{"color_jitter": 0.2, "encoder_fused_qkv": true, "encoder_inner_norm": false, "encoder_experts_per_token": 1, "encoder_width": 256, "fusion_encoder_activation": "gelu", "fusion_encoder_mlp_ratio": 2, "fusion_encoder_head_dim": 32, "fusion_encoder_bias": "all", "nesterov": true, "lr_schedule": "step"}
Rows from block 3 of the fusion encoder, named by matrix and row number. Rows with one number belong to one neuron. Each number is 128 + 32 x the weight over its row's rms, rounded and kept within 0 to 255. All counts start at 0. Numbers have three digits each. After the name is the row's rms in percent of the matrix's.
# fc1: MLP up (fusion_encoder.blocks.3.mlp.fc1.weight, 512x256), inputs 0-255
# fc2: MLP down (fusion_encoder.blocks.3.mlp.fc2.weight, 256x512, transposed), outputs 0-255
fc1.356 177:118122153169144131171199118106108096168115129156152146128175139132160129149098185089154111135148119096075167158137118158111095122083129122201120152136111088093129120101166133150147152114154144136081123096150133099178108094181167055104118156133148148195117077075122146188091097054119094173149117124117112158191101144145123122150165171120140145102142087217115186105083076137111145147092168120141105079115099134111150156154115127160160142108151099120102095101117085155071111165154102118116044130123097102116077091149117126177105089179091102108109182124179136139109059144135165172070097105136180114113070148143155101143123118070085132090173113184159190145156109144129134154106096140140167080069113182218103101130100150161159147168115090108106163106076114138147149084154131
fc2.356 132:161116134158071145099150122111148195087113155080135134121144108053139129079137135113139108142168132202146176139088140103131110141079143123123124088111149027126163092151130155150078155135146115176127102134158137128157116135120163144126131141090146133122101137100128179123120164132184156096134104089098099108153203137098147073120084155165141164127096078137157097117154115154089091145120198185100157142108186088081119148061104129141162150153093146120115136145087197105134176094131086125142088145174090121128127193180168109141141126169158115130193097109105182156096099212128095128110178131125132162166184091129164051135085084108191122048184058159047128114083083139152141097131100153115095135099158125133109123109089137151099125121138149147154080175125121130156098092119152
fc1.357 067:120137118138118109143081079159144094093139131138167142151135108113095160127154154139141119190173165131166091208124055114121130157115111140147054115154080140130140086111108099155105167089027103129129129138093152174134115073135124185143092143154108194152131113080121108100118143117159085124146116143207152187213087144089090118161156156168162168077151179104155115061134090162080081150069104161138104107161119150094075194156175135149105146134078110108095091114138155105128089153109121136167124138122162072074155082135127134146109119120112177121131112162075136172063102082063105195189138139137056118073163066128157103119091126131070132138146131087177109132183156160140115110177161172153117119158104125136142125165123108142132160141126112125168133135150094144132118150127086
fc2.357 079:171122142133105150097149068162089171120108126138092125109099209160154130111115163106146145053155163148132097087091113097099109105107165157128149087125140116166101126141176141090140157137157135125162125050101092057092168185133163103163142145123126137126143139136168172110104232140112111148097105053118072091108096143111178138184155137098082121142119092188147101140122094090177139126230146126141160058157148090142136133059152115080131108064164105134163119121133107133111166108186075118175161154146127119106144124148107086120132192105143050114185110070123082137104129194147117085148172115058149116141185146167090140128126111105123103093136172141153088121119197100092140147097167095108158100119102127086106137144166135137138133142099124149124133124118156083150081178153165
fc1.358 087:081132140124160071119113142165176148187117113126053143147159123121134157133164151125160132082164111102159115100166130171081132134150122192113176119132158135137189094140171144095048069123084188122179094109157115148083125053113094113175158114129138096059104120061078143058158097083130143124090117155069102088108143071177122067139133119118103174189125152152169142127092139137079129184167066160145185131071125072111146066186108186119112160131112101210098091095108109107107128067109135134127161088173141093101135176125165103111154086121146169131158108119138136165111137134119142125155102099137113137167181152141131150153097158167122147103154106151173146122158168156069140144107085109100098133117124154167128171202130147140123141142149111118141109126091114134179111113060134
fc2.358 076:142116171129155100151143109130107177172089190084117143112117148150142109094150079053097171128145128125112076184108092148134119135062133116166134131113142074110154188087103094138158177123202125106104168139124160144123162193102147162167187136129128131158138098192151099123107150149113116118085069177124136168102150099122108158161058133188134118081132128178098076127111109126161147096101147148127149096115185143195145158098132150080146114171100181103117157112156108097158088174128128149114093160069106131155190119120124164135095068150089090126171137129113086126114146128156103155135039127109098171129137119105145169086156076149082159107109175102067110126103179139081164125177129117152108033181176108141099152135092170119158151102078117160101175142146158093130133093057118
fc1.359 032:138147096138117116103210116141188119130097150129121121114153178123138187155086069065151146075110189137079138190167135147114116152126171106130161137144139122100121075129118058172143152191113198183134092164119102161110111136145138125199158109128154181123086113099123121181114129120195180102137192037129142075132090066196102170170153120170080137092117139168120133137183103120149122101131132076119170161142135169148100101095136071111187145136061090107138135144112157134131122134080094146125093107191077112167097104176106116168149162105070099085120113102107131094141138119151134147157119144111169198131134117155159152130133131129116122082096161123132160097116122135095109020153183103121063147128127122111110085135162138126153152082108103147119148118174125166166158155106153
fc2.359 043:112077160148121108118106153090194081143154061184100093147139063153136111178112178170098100162099105126167121140029149080119101095155105108079101161109120131109167187118116153099129093060174100121099138133145143131151138098139114125047070142152107083141119147103137124099136127130100125122115095163184084197130147211086193108118103143125211083150158145120144130133096133145133139153134122161120103127157137080119149107155145135164145101076165139156155165113172133124149106099125127107134130133119148097115093175142142168102116065166130096148066119154113107169192105181141115096176138096101151099098156134167121063094119185100141121111193114146106157179106158137099120210125079245150155131107137106098149101118180122157095118136134151063141130168100154138121088120124127
fc1.360 097:083104163096226142113139121117135104121157141085113144101148119118154146109112124121135141146104127094048173142114111132137144127079142128133101115147154111173146183112130134112110083102100115113118143163156067087144151099124105120172196180153098114167151133153089113218125126150147065123094181141117142112155157153211102050100145109113159071115108111103058094090106154126165123142134160106160080116140064118143048164141127130146130143127080096138171106074134126090165177163157134158061084133129135111095129097133165118117131099127082139138121150132134111113142103168178093132196103170142154097118153176027177112116154119132114123133093212125103130150186208111176136144102163106109156132164152137156080123127121089112167135100151101167092083087103165121185155135060086
fc2.360 120:164093093130081115116111091122170087148085113145141151135119136100112129147160096176142082189139137118138105143178113117107151159218098075149116125148096109102124115153095131071148169111147119111117139149151169135114136173088090110146122088092122180150118152082156123123120109106142183106141150101076163161105118158094117186064135118110125120113168126122174139173138128106112089089141126146115195081087143179077210110067157117189172048113129146151119179144184098194138084138133157162095132124134182135175091097134125113183126122163145108154167128128060123152149113135123133085073165140104188162163091099131115118096091155119063096072102048092125131146140102145161096121136118163128140079070120109152168120138080164153136153087166133137111171134103140148054129097167229
fc1.361 199:186080097092088137095079147191119086080131124108135116142140121096138130202112137123121113136146132124100129101138148124191069094142121126088094091079102106125093087135147139066142109143148118069154080176118150200141209205156118124154141146107171141087099174131105146070090141093089159105125170174130114068115152143157112158100100059110138105113094070093157101112181187127115092135122099124178083113135157141098109146104118122103104102114133161142170129128135164116140145111153110116142180102160112152126134149146140155112176150049126125156154118124098124099133161102071123131198141122186145091141181050146083142146161139149124175171177189072089129082115083137144089155111108080112032145144185130059155137155115122109124151090149153184166166148146160149140172156126141
fc2.361 119:141038120167146161173120180098152130124105119119105115132122122056132095135158104153138142153190123166186181062102130113155123115090085026128151093129102089142157166179116103128148123135161178156118126124143083124148131135148109142142114064100163148146168124172095122105140129151132060152077121064103144157169129123186136110118152089140167114169159164141128119122100125110117133123122104164150195137160116154082130161123155129125088140136162107167132201202125074115154094151061123137140121200097144091109125158175171152066153096150086121149199138109125133085150089096126112097096171139106124106108083093164074114135154129088118092207148138118104170131114190132129068138187109112198127115103097079092108120151123099109101118148153097142137135167054093154116114102191185
fc1.362 077:126051120096102119118027149100103147078126103089108113126162132182153115168164112134137180155173127128128162076120093130120156138127136109125083163099101192178100151153077163066146150134136135156104139165115148124151125128117098087111202079090136163172103199123164086148093146152166187125140192121095113171150190148163101109131165089089135159151090124180196100184095143202096084112174097147110136104161136129155091118118074165092088147124126124135112187122150132128112147116113119105063164150122171162101127155092171129102109111143150190169120143146090083134121127091167158087116145186173146146166104125145169122082106123144144134104081166102173140123128109030096135099146068082145118118097149179088099129152149147117119105106162091081160117126113162122096114125138207
fc2.362 086:114155142159158089148173172142141163096136172169101165156107078098111161093090139106172119183079122165105129137123158109091120109121151190111118109173164086138142096172151123117098127130136099121111135108100070175134120097150144189162069184146193131136100107091113134076192129110126129128188093131108163104108096082146127071125146110162164148058165123111074124087165152053183138151091151153166062155096115114095166163072165113198157128157108121194125087119116159151106144133122145085103166171143134085142166084115151154098145102151142089095139062089181148102139078160063195086159180135082120072120182099104107112134153150114129106137101133160143135111165196128118086139070162147127094104126141120200152107091115110138161152162096129155131130143144112170098127120054110
fc1.363 175:049104122094120131099123146158109112241131171157096198079122115143126154151103160099144093119111087135154162085124114130148195116125137098064130127123164151152157103140150152048116085107102149145170160093137087125098141129118127127143139098155159100113137104121096129162154174113200104132107115094143165148080148119172132122097060149145149129109117139152110122152131156118074206111143096091182164157108086100131145072100091131077126133128133223079178083169155113139088122188081130155115132163126135121193134156100112103154185135068150124069154122120149098140157117115086140106162049154092132147112136107078086115083142165153186161162154181154150135172140155124173136144135112168128120160117083154169051109125129152128116121106137135098110085137032143121177111185149113
fc2.363 129:091099172105076137075142106121172146127141176173111172086213118092182075142140166100132173149129108144097171112119073150177112109187110054112102132149131115133141183181115090134091104056154078083083156136149119078136132162093124127174099138138095132124124128126137081123105113133071111128111127105129165107133152112186115143116083099113134105100085104156128184128130124119128088147162123112190115120100179133112147179131124155167174092143116130135123112137182099039204132082116120165206108173100104103145078183151149147172135082186143124070119149138178111154106155177125101083104079079160133123120112113133129144151116132114127157141149195149122060052167137157136098197097096115123145156139146140089173107065097121132065150134155086141153139142128135174162163166157105
fc1.364 069:081124074137130147135044158122153121187123165122142137114161081141162149125109157161146171112096075115087147165138155131131123113141128054113132123075178152138172125168160110126139158150074212129126069221091141135152142122084096116155074109123197123111155103127142126134153113114120094188098134154141110136102102118084160112128079207099072115145089146174127195127157121167158112093121158101106154148180068161132152098147134133105146123100151121125097146124087132077072148115108160141117126108083166106100140125082108110148146131138124107124184099040103108133140127149152099174183121066115101109133078148098109105132117138155144117076130166072122114172126160083100129141148117188118120120205109099128140146086097179150065084074138087099184046198142140158111149153171150
fc2.364 098:131169101113089132079138106161092203064116171110140147135136124105101193137099140072107081076138134138137072128140106159156157095143103111134112139151118144125142142119126116079058114146131135115148069100157096148124118125113180185138119128174146191141127128137130173180098132173132160134132089154131141153198155124161143107139142098122100188129053100113133158130141129087162135187142121116090103088134178107109110142234060121145117139127139191135099069175138154153175135152116103152078121130168124145141079172097134120131114150147143148080069113163179195102119098177081116119101102124127145103129177153125164095091049042156143185160110172091075160086089087137075122172162155140139122193025142147114084143125097122139136127153126099113087151120139148115157132112155103
fc1.365 075:091072179122124120143178106167186171165099140163131086112175114192110119154144140130127113155138107092088143097100207103141132160052146131111121102133132174103143138117097153090160162066116154200126115133149123110118166166097149137129131105101146137113152135122143110098111165157106110122100187151130132121110158146178123167133078160067143119125147132133149118140120120147192115149131065137063116135124115117191113069105108073107096118154151091140141129100140181136091139180165060104105148101153107105097205112074117175150155142107133091080113123080148125062115170177102139086139080149184191136141075097117142161109119101157110081088073138188068107155168163120161139117137079096152204175090131177158135142166167090114128100107152086139132133114050161144149055110116185
fc2.365 085:117132071161159156108115135131097087133131205061135075155110086090152139157156110188092144141120176138159121152112076093103137106197124106140119138188120076153147153171141142110087135173093156119191136105122139203149083117139136117158103087129141152150120134105135120146125067080091157091140127098074145163154160090140153119136193109170094139117118104120153146174195133116128070073180159152125110178132077108051166079153087146137135112087112164118082102163096142104092161166066148131120132129105135120162074110110189164058110094164157145189146087102180090186103139150141126100099151075135135095130165114141141146117171114107139122112139193041171048087115128166096134143107174131131061112080124146130130148146135120118159103140139162162139137114157142104171192129153092
fc1.366 064:117122139154129098105141175095117163060101067098177110156051169136162162153161153131087161083140139163090169136151126183099144115128076126124178137121117112110177120129157151130122156109145101113133173114111091124110085139130134148103156126146094103131132174125154159130144076129120095134088116099147176079148159127104132075125100157186124090094118094178169149086099130158117100086167126133145057125145153082143134095120083079101083116123169119105218109086172143141169097183134107129152109141106084122073114150131151079157171152163152133130090123182150096146145131073174247122088027086112175102060126183159109204132135117128113104101085072088159082137117120151182126175178148127142098104117201146144156157143097085116114115128122164171135123122130114087122112134139165
fc2.366 085:144083140131157154134127139110194205160139132178134158065202148147147148167141113144193119155090141169196095124041124048111165149132188091086070155082155156146099115115133098092117105164102118125127092156173092133180152164097142117080117116119126155176121116191139109152135155114104167157154159142078106138133109113192134149089199095117105156195148136098132099159101143093165161169126140106111154134123105115088134060165164094152108142096108113146075165114110163142093115083090143159105117175118162119156154130114094132058135099119162133124166152138130119104024087171084078167202156101125156102170177036118119073131102104136106138126150144129105131078121098121109143077111123155111133178156092099118099107088147176155126119133107088112111115111141125148102122176122129
fc1.367 218:151121108196118150147136103189119169104122201104172093152136130147144103106151121118169127200151157131145125077114101162163148036176069060110137157143160131148124117103143138187147095146089114089122138131133215109130097097099100130131115119145109137091161086156049163148119146151124089091098124084124112138101068097087098132129149108092068067157187169083121178143165108105047106074121118131102139149142138118129121142141083096120114107126130175198153158194151143097054137129114121085133161207167111130135157103110080123124150111049068117159129133142108205147133090115205138120164075166119135128133147147127112102152157157136165130136130151174102107157045143168096172099134121111121111109084115089135103131123097129101142089161145130134131158159150138115123056175156141
fc2.367 127:158099123137062128146193117086114162097096111139155194098150127121123143116099155120077149131123091137086106113137121136191101107080125129130128106108085186125123113148201090131133112103114085136136094126140124109178094098158151144144166148102133146097115130139176147104134112112157176109132144135108108087151187117207110146179081155062200136138136109133130157099160124133138159107155108166157091108152114102165179143076100098142132176099068127109207149136131111153112182091100201114101137173112142194118145088115172123121159057166181125104145159069199171092132086130112125089132027169116101064148127120101160104152055170144136157146151175073129106136105129152127098147152105170149102176146075130147159141143130145084142112147123150081117069065065138199116116111115145
fc1.368 076:143113160075172131133131078117047148188095106097076084095090176152148168147133100096126131095073195097107153098192127156102118077131114150120165131120137145184180198146104093144157100164084149151112164134138129148101138115152132065178121170132154156101169117086070127124119154101141133191079177188160175119135077177093082153107149141124130114137183149107105157144165138150094150111082056130135131088124103100145183176090149111124091140146142120032139115158152147185125167119135119134116120096121096156155165098122116069125084124113110176071202107145101156100100126161144118120124105133154094118159173128057144133149101180144172146119125092095107170146151145127085122090121114119106117137172140078106165152092114128044109080118101170168150125122154096069066153143132096
fc2.368 093:145138124152096097082132134071186104111134152153155096086106188123094107110110115175095129157159132145179107113154170101107111127109080147105147117106153169111087140080130205139132146128178110118100101170103115149180095194147115149121158052172138063090133127136144094159134171164084152066150118080144143182168155068127139124171121104207100113133135171129130141123089127169146151149120113097137123124165148109138167097117125126149063130161115182203167132070139121122135072133103096070170134155116144146074135140105088147137135159144153105091095177098130097189131081138102127127141112098140157174085084068164125112155100083056182096059157147108144160138125130167119092169100148109169123045147153168154088107103114118132163197070136068152134096147156165110080146143097167
fc1.369 115:088114157173166129094110089164167169099140156122169190076132128111095114193107130123130074102105175177112154199174136165129158154127131128160120133193085113075120103164165137128186114140130070076071115176124118084157090178159088155114142114100100165118100113101099154094118144158095065158116159172125115112157126142142118113207124118076103122191103097218172130083116102132115136094190139127138139133137113084100158103118089130109129163089130058180115081137178103084086105112192119105149099124142131129067126185086127148097181147152148104142162152160111116114160153102160129145133123138122154136164123115158120088073175151150109091138150122136057167154123121146102087142128120131170096125073162089103108108125145201066200119085124104120053110107157072131125154161138151
fc2.369 128:173099158128118058055096142173121148153088134059097102152157077081125076138128116156112112085111134121072124108117130155132115076100116071126127173099132089150123100086118113122120140154151136129095169161143114166135158085132183139155121122088114096130112163176135105149106150095090109120140183114184145148092177075148160153117131117170123105158133160121070156182217107145093120164102183156134119134126133095109153159196178168135189076099138142112130085068122187124131109097110128123101123122133145067121132102161136127111083144138174123159121148204179205164145118159164150153078181097118109100099159080117064139088143057052076105089134137178150129142093125168086143133096117228130102149166183138146113110119129152169118104125101140092138143154082182134110164146140144
fc1.370 056:162101096147152118132081070131173112175185070110168111187151118202123166128111093135101070147127141139094164098100085166111124140124130136096173077144115120087114119176198068153149099129148118150113106059085115134149118114046132167184122148153148079160097115115106147130110093115139194113156154151070078069129172096129130144134137117147146198141153141132133090121103108161040132127113148205139142079095125090146066147121068120133082180142134127151082111117151175119133077105133198099150101155136151158126089167176134099119126124156114094133135206165188084183111102117185141154130090133118154176132142109139139108100101103139117080106111150196177082129129102093132125157131172083079174115092110155117118180129177081116105124122154120063160132136154156137082114141110123
fc2.370 101:161220068152151160141137148176096128099130126143112160095107125064060104083166150119136141113110174088125136140071130059149109124115138229139090111138159145171087093162101136108071217076113147113101186121180173074122088064133202114086149112143097147062138176105173133114119095135180118177137154132170135147125090135162120119150086126142107161131174079091191138104116112079122130158173145128051144132185093114168143163157154160184118110168094179128118085123074075162050134145138086147113168126132135136121169107093096137135090098136105108156088134111098098075128122088100156102118089130095116125106141125131121136170122127184159104158118143094105135083158140143113141155124111132121101116168125131145077105135106174137103135122139174109165169140096159177195129139089121
fc1.371 123:127107175124111118141121038109174119139140160157054140103161134117139131107106091145126128155112109108081160155196093129129116124085096100187167057156097134153149121066116122128111129129163154121144094139098165061110120192068097103182141104149156118117104096109158129129059072133130125120175116098146158107188118130105183157159192167176104168149198133097187115118108069118166112108193149107182124108128120129166113120129152150159178133094105109150113108148161185149100118121129093133120121146133128129071208090110159147089106111133110123143127161162087086096157147149114190121059172095126153179142109153147072122139105171079138095152093095110144174168198127153130129126128153161142146080113087156154137140120143107201100138083146087104113056115065178144182107182141128
fc2.371 105:114121092176097065072083180090089123134182130140113189103140098142105101074111099131085069155134086156114154158134109185087053149127129170125112149138100156167148135115103116117115145112055060123086130201071117158143134145163118124152086146096064135121127162136178142131145129104140178128078146124156165152089136131168134175143105173190172094146134177098132151097164132158144086116192129138115175115137105180135125090169085089127103141183121116188100146179117121160090104183142106162138099176087097102102116145062129170128102173141151079124150154073145084140124088109109119108140120100158110136135194093133119152134063158086137136135145131177069167187121123116092160150099106147149070118122122105148128112169203166171105100105129100128082183160175075104145148115084140
fc1.372 120:060136146140177074144085140081147106111130155159143101143113157099116139109140140156149158160165155161088202095113127151089130134095137212136123083178140134135183116150126108181163152084117136139088166136137135091151131139115147133148105159082123094115099171090095060147136111237115087097144074178130108175141123158120103106107134136146150129067070162171198146111133082113123194123209154152123121100195141178178123171085165074092139125114110124100114165165179168074115114073136085153113117116133139114102097080121102152177122151163132121157091109103125066139102085131108119147051181159159074131104122112146139128147138094131128120142112213153150174115142111129088102118180137106075116120172100147137129090071123159101118112148110106101124143122087206134130179141074131
fc2.372 107:072091138148121133150157133109125135095182145100121138087138112121123124124056139145171121115106111164149052157135143127137118193113161131106115110132135116138086123136109168091143118120093115117134121124089096123088181142154110069092141171162184140169119099093111113103153161107124146176164122130105158155103081144142123126140126108143133069113034181108109137121196165119121103165092079173158128180141135173137185154126075149107077154145080172125105185141046096134171180124162116079173163195075196075072100156127126148150089201160173162115157140090090129158108108097166172128114136099119129119154129168123090131180154097126130120171121129169156119085136098144131181081076160115097098101119113144099151115169139077098122125103111126133018198153110109139113162192185112
fc1.373 128:125083137161125109052106115116134099149146151140103113098157148105180110123105113073138114101097107157152129122171146107099148106085121110153179138120057102201119110128123118176066098115178076096168131148165081092091153150176108070136120116160103166139154153094142131112116182152118107171120175099121110074089207089140091072133093109096129056117192165091124098130177107143101131087151131123081112157152113152179123156154149057124166172152141120101123156185109102159103110104115202166101109083185119133113148122139177131073171064097149158214095123119137112134121196185100148117144134187139087100159152138101172108142100146094189134147160117130124135093116149155128101087109115092179116153082109096135127138067117067121117196160145148140153091148097115137162151202128140
fc2.373 105:082155131125109168217157141061099120212116054141080134106124106062091144127115168088116096163071135117066190145145065150110152091182141143146106103142151091111138113111105055136205121145137162168117097102114182129126152125120140162083138108114153168113143158133112135189132129145162209079058091129135082162179161068130134132132106141186134178100075157121074117111105102163079081115144096125145141144113162121116098095138129180181159124127070116077111139109106119140132150141160152105195050164140139147107151193141164099143127105119095108149144162106111150101118147158112138105160120162112153113156147156155146149186097134094116159117113165081137084113131086134141108107062156115127115085138083116153128095091187167180133111101146108136162157104120087151162059119124171
fc1.374 173:154121102155131148136126165134138105124183100098184253076073153078079162173091114150130174084124135151136131126096164113082106106149186116103150137138111086175132185100134081126137133167118114130145107110153147139118100132109124149137142084116110128090123212134214138105196121111111135125127077229181140125137136136153163133167113141132163122153121067107137117130082165122122119095095117104080147148147121197107153136189143107134169144111093111125109118136130068053083086124110079176114151124134100158145151148114139082091103075168113096154135192167174104132146084091145139160092099142158116098086130126165100111165099043087138101099131101072145093178164112116110145069125144155168106156153112114066133138110089132154128156161147123110154162153125142114157076148036127
fc2.374 123:169145129100135120096115194103143107160157140122053175121169150126149165164171171155151135146074154107156173113101099172091104121126123108127086079112146145107109140157170086144156140103084098139120137204071106138144080118171180085172117088097154144168090100123125142114123128162100088124131121146109102140133109148136134151151081080126153106163193130212089132100057068089132164106116099141116172085121131171135139127176141109112113157149062149075179160118142125110117137118178137159194153096114205138145118139132050139083078090167138126113103094113163126143143119180129158080129109160082157127136172126159140099121131054150084053115095092124092121150122082143090163152090157201139148168084134123107142150134089135118118190070164169060162055152132142137130146078153120
fc1.375 058:150153128121129082144099134102155111131139158108095137104103156102134118122142115090129153082107135169161179111118087108082123157108129099125148091162063135166123119125122117141127144126083084199099104161134160090117106097143165086102179114128168124142093095138159144057106160172083171121179096171113146154146144171180154139101093190055166098143156117095110163128149101069079117145151161154111152102136137141130143119150140124189190173116173135164143125112103130102073133157083179145154117165142078139125065129067085109147098112175093124157102196173171089075135122130185075105095163141139159170092183105156166155063130096114097128115151117106056095141107098150124097138099176090150177152091173158183172156117151165065123146134079076093157124079087052070136153106106143
fc2.375 071:114104073072092065092140142151118137106120154069117133202187120135121133162188139119091125151142077093134149136151139151164124112123145102101117074094095143131098142108127151169128096108131169120131119095120179096119127178148078199115099130091105156127102186064108128156093163101157125134162119111129147136097160114161140164201115120095120166119157088073090115139158097132163166165123099077172141105154129079119161145064108140102098140121088165154126127097179104099156088162168103207131112083121156094162128167129085139129110113152069102163139119132112106126122162114150124153109163087080142192079086150101083088131124106139147174125157178116181205112153144245091204113135105097096137104077079161113136137142139080110104203209115100112110120129127128108116118174170145
fc1.376 116:135134115125154089117152096137120143144116134154114103163068127162153084098128155080137121133130091140102160163080159090180094131140105078090090121146160136103125133124154115130191124082136148158107154153159101173089142118107138157069137079171107143157130227141106168147118067135152106124119103077125184125114142189100153232111097116110140120045109157151088054176106089122129142101143135103107164100119154190107141145124202116112152119144189145195128107119100141175118114157177137108109145153091158103155146148113116069105099128077094130172137110125063175156082120185109143074156123166078104174109114056099085115118116153129152110146154164053173205144104104149125163128144135144123132127113135149090100117162157071151076154163133106146103070161194097152119093083124094
fc2.376 120:145087203153118122071105152125161135157101083117157159135141132109159127144140090175168127107141144112071143079145155134113153097106100157085124150101149098150112112140075158125061123141139084127121134086124163075183125202131108114190163188048055131163121137115170098132074177133085103155112138151121121115114111106089132169160108143130149123201126164151131107131148132106103102130106136208132120165132164108104145139179100138196136135125121074128133113084138084085131132139103191126121068137151074121155073169165158079129164076130117131132094142116166193138142150170085121201192180063146139070126121086073112191105153102140123189110066154119129094109139136131138119109122113141134104125135128090142110151156062164147184089171058156107148135054156140077157140127152144
fc1.377 120:132104151175134067127098133118087166075073106159116126139130053110171114125147156056135177133143205139136099173192144085133103223081128145158125123151094120091170140086123148128115149175079135096099127095127130103100111145103149096131142129134100097164084126089170104144126159096086111114146112138141132091150174124198131104138134152084150168170121129098107137110165102132166130178139081075092115150136107073126074190173083147128120167131156065109124139083154123116120119123152149150126153146165100118121139109123126109146080180110141130094141163160138192189097198075125072109152128092155114086170071112139183062134156116118111099166098169078203110114130159131116140124105156156152134098197121150152075136111119141136156132055071142114131090080127126168116155201058166
fc2.377 139:144110128126071174097108126150154121081075119126132154132112150117180142132182196104137112153113209203159082142110146147142083087133142071114138077095165104124150134141109107070156068119106111102196170081100109176143140143133149093186157131124163087139131105128125129133103159112107154122100179135168048156127139126141164081111159169078153126147172130123157140154179173168136164113162157147135118151076076108133105136130156111081139140121091108104120109112107129105147062116084110188178133163120085167092117179136106090199148092159022082128167125126122068139129175163186077081095135128108058142130135123111156076080134177163170141177089143153167105108145133134085106123095132140123116096110086105106146137148106109125186175088082153146139151116101095066156157156156151
fc1.378 083:148125123128102163155111102124105100140141136125088156163126147064173171089104081110133092144127094140126090139118055098135169149141157126153175158052151110115146155115117131123110118176097095177123168151164076085141108136137097064144157106112135141101155104106119119153139164111146095118101122185092168106127135131157115104099113216102074117110141067194069156072134149171157130161091118150192139104136114116143142143116137077115071175152182070125127106103152144174076122145084109083118142127136201072156164151147167114176147100160082141112178169133133101121173125077170126197133121144145139146121113117065122152070150159129163142133096173169107129123153186163115109092114121147106128166156199150123147226113098116104058082097078151146123076129091115152203146143096071
fc2.378 089:106082100124083101165109100153143107095145093154158175167088098111078121043124160098121084147114087159153187135121161151124153146156120150136112113206152144124111133124082096118112147118138176101104119148049154174110124131091129151162146129159126153182158078186105079122116182132153110087214143095103130135150144114114087167137117091140144119170173153087154118179122092084131150131131167160098149057099173111102098139145165125125122090137107148164144130171153116105153091101119187111101140140116051136163150131154076104146069135070153137145145152123123157138165154190150155031206134115199120115150175133155149132134127151139136113129147143078093128066078064107110063164128127143132108108106079105113090114098153162125204095119162088117165078162154138090065158134141166
fc1.379 071:134091112114132163168170091181084143145160133074158071140118119129113139098082105175155171118154139096114142092203162122107128187163098123130115200106146081129122131134082154174159104129080123154137167124143103138147110120136110142131175139123096117169122139104136137161101079113135126114144083061076153095191075090080108147094106170155156109123177095108120086163105098092154154144072179062182161157192131151152163112070180106086139134131174088112196179073165147127141090095082100077135125133113155124082125149120129089111101143185135140138161208147102164111113115131114093122138134182120093095104128148136152126144126142142133133061148151128138170128176155108053131101173210139118090117107107082143046130133137065097170146091163108177134075140097092143103137140081168
fc2.379 085:188165112137132150096150139128134145094213120187108124105057175149141155171106126141097088132071116115122179123134131117173145130097088089140166136179089152103157165123167109148105173120144160116131147133173108126152121101105085122074084106119109142142133157109159166113164146110149076121108092094136079129120108164153208148144106123119096086116130120098120171167173119140085167128127066210147218172135151063156104128163138123171124126094135098171108125072117127168107160122139109090121094192110096109141121177110095137131069055114135100099053091145153124118171112127175120101081092173154194107146105130088124136098152112109120186145143108124179116000151096130146169119098078120108101161153135152155134100130115119114114122122088164148112217100155152148158115087124162
fc1.380 057:132015118160194103157127089117128061123153130186045158115131097209065163145149167131092110161120113100166142135114148132122129134153142141116188084128129113146124097107126154098129159116091116117091114140143118138146109132089131134119117142108077100099171176122108150137154058080137152145127181096101133102194140126139120182127145170185171122129136108119127075159171147146135129100100138203113094177139123161100115141086150120146128177088139135149091141089141168098095094113137106174129073121077148155180087131166137144079152054076110076143130115143093161126096139095115082134079153103153147158177101154148197144128167149174161171092107111125148142162072144115139149099099113110113106188100161153122111106136193078083084109114174179135122117093174141217086131060137127
fc2.380 073:131202128117119150125170150166106146136113133101175103107063177080173068139132066080145154158108142145078099112139116106137145132089140115132070134135121118129162188159151093129097125071158065119178128156189124154050144082168110148130197095135161151143092087122130113087067173136143137109150093143144075146092128198179111100146128087081088089072128105167115112122135115134147105123176088079128156102124115068168150058217067131135133110151114179117181116145165062164149129152187124105193189149149118080121145109097090093183078184139122211166145106130128087153163118138180128112127150153137118077117120079096095136152150165107112125146149133122116111089138126137100128161164157083127121143150097128138143160064091166158140119154149130072114146139145143109150108163133111
fc1.381 047:154125089113095183159142147102101110136203098134156136158106166132124135113179111175100129181164114163139138099107092130130107144125147126086165172145149128160105123079053092169108149071158058144128078096081158189108118070132173139093109148145120152088105146099119143195130126108153117146113140120157150116099107105190157105079134216124181135084144134138112134100128087115083090078143135115148131192138234114106128152153087142108109115145087123134158126148153131185104212063172083108098134191094164146117166120153142114087085117171089175120094096107118182127159106103124178105164170126120137108146158177183107103146077139082150175108086086135170120150170125141118144113090176097184195155113163120119110131123120088143071114099130146061130135153109155091093134110167103
fc2.381 080:139129138125130167121116199140158132122113141130121125137131131095161128137079156078137132070109088031082106139155177138153169155085071160178173113101112142059158118164135115115163078085141122130110155161139137089156141176154104132182120056153175168146132123111137121050166169135100186084182139152113085149131165129086130197117113111130128125144138117087163138145115195157156158123117143170109133083143074095141072101143100104152155148121109066067141089124107187139083072192156140129167182138100090158119202092096087107180198157114083132139123148176112069080101146149132103147128085107186120168128165099113115144112144116183110116109153147096098108093137133108168141070131126112098137140150086089095137084109138133131167123165066157117058126092100155154180107132097127
fc1.382 088:109065112168155121165116153092030080144141058120119118169157139120176173178089134047128123163144137082088126192121127145125115130161146088094116101139096130124159159140080089117092119099149130126109220190147042102076085085127102139160147130132143125105152108123097095081213083127144066074120110112137171185152186106164127093134141111087149123120088087100180162101125125181150138130153154102119107117175143116160119150158126162114163172161183021100124142052153137118113102183155132123113189144172082147127153138138145189106113102137145129154130102172167117116125157113180149136086157115173183119125141094123115144150200141102117116130145074119165162103173131109124138113112124148107180119182125114130135070102117166116120157070154129148107129124112116147109158129102149
fc2.382 103:104204147073121099098190096164133046133124168078082094160124113104115093062092079161099101131143107083111090106175151124110111078085144099135147109135141162179093143178157090134175119178100154114129103072125124138158110144124142079176132113133139125151124154144174101114061175147122138168097125131137100165128139183216097162131137121165131084128183083193160160119109109087185127113128086104122209170150156152069230099115164111083132064083129153120139151165159095163197136098093138135096139151153184105123128111099099102150154152101172158132133187087133100148140114096122112130089125096084156111076092123127104120116078128105111132137088177133113171086077111114149075164142117118167113135124172128139139123186112104158126122170189132099116112117141132149155099131185100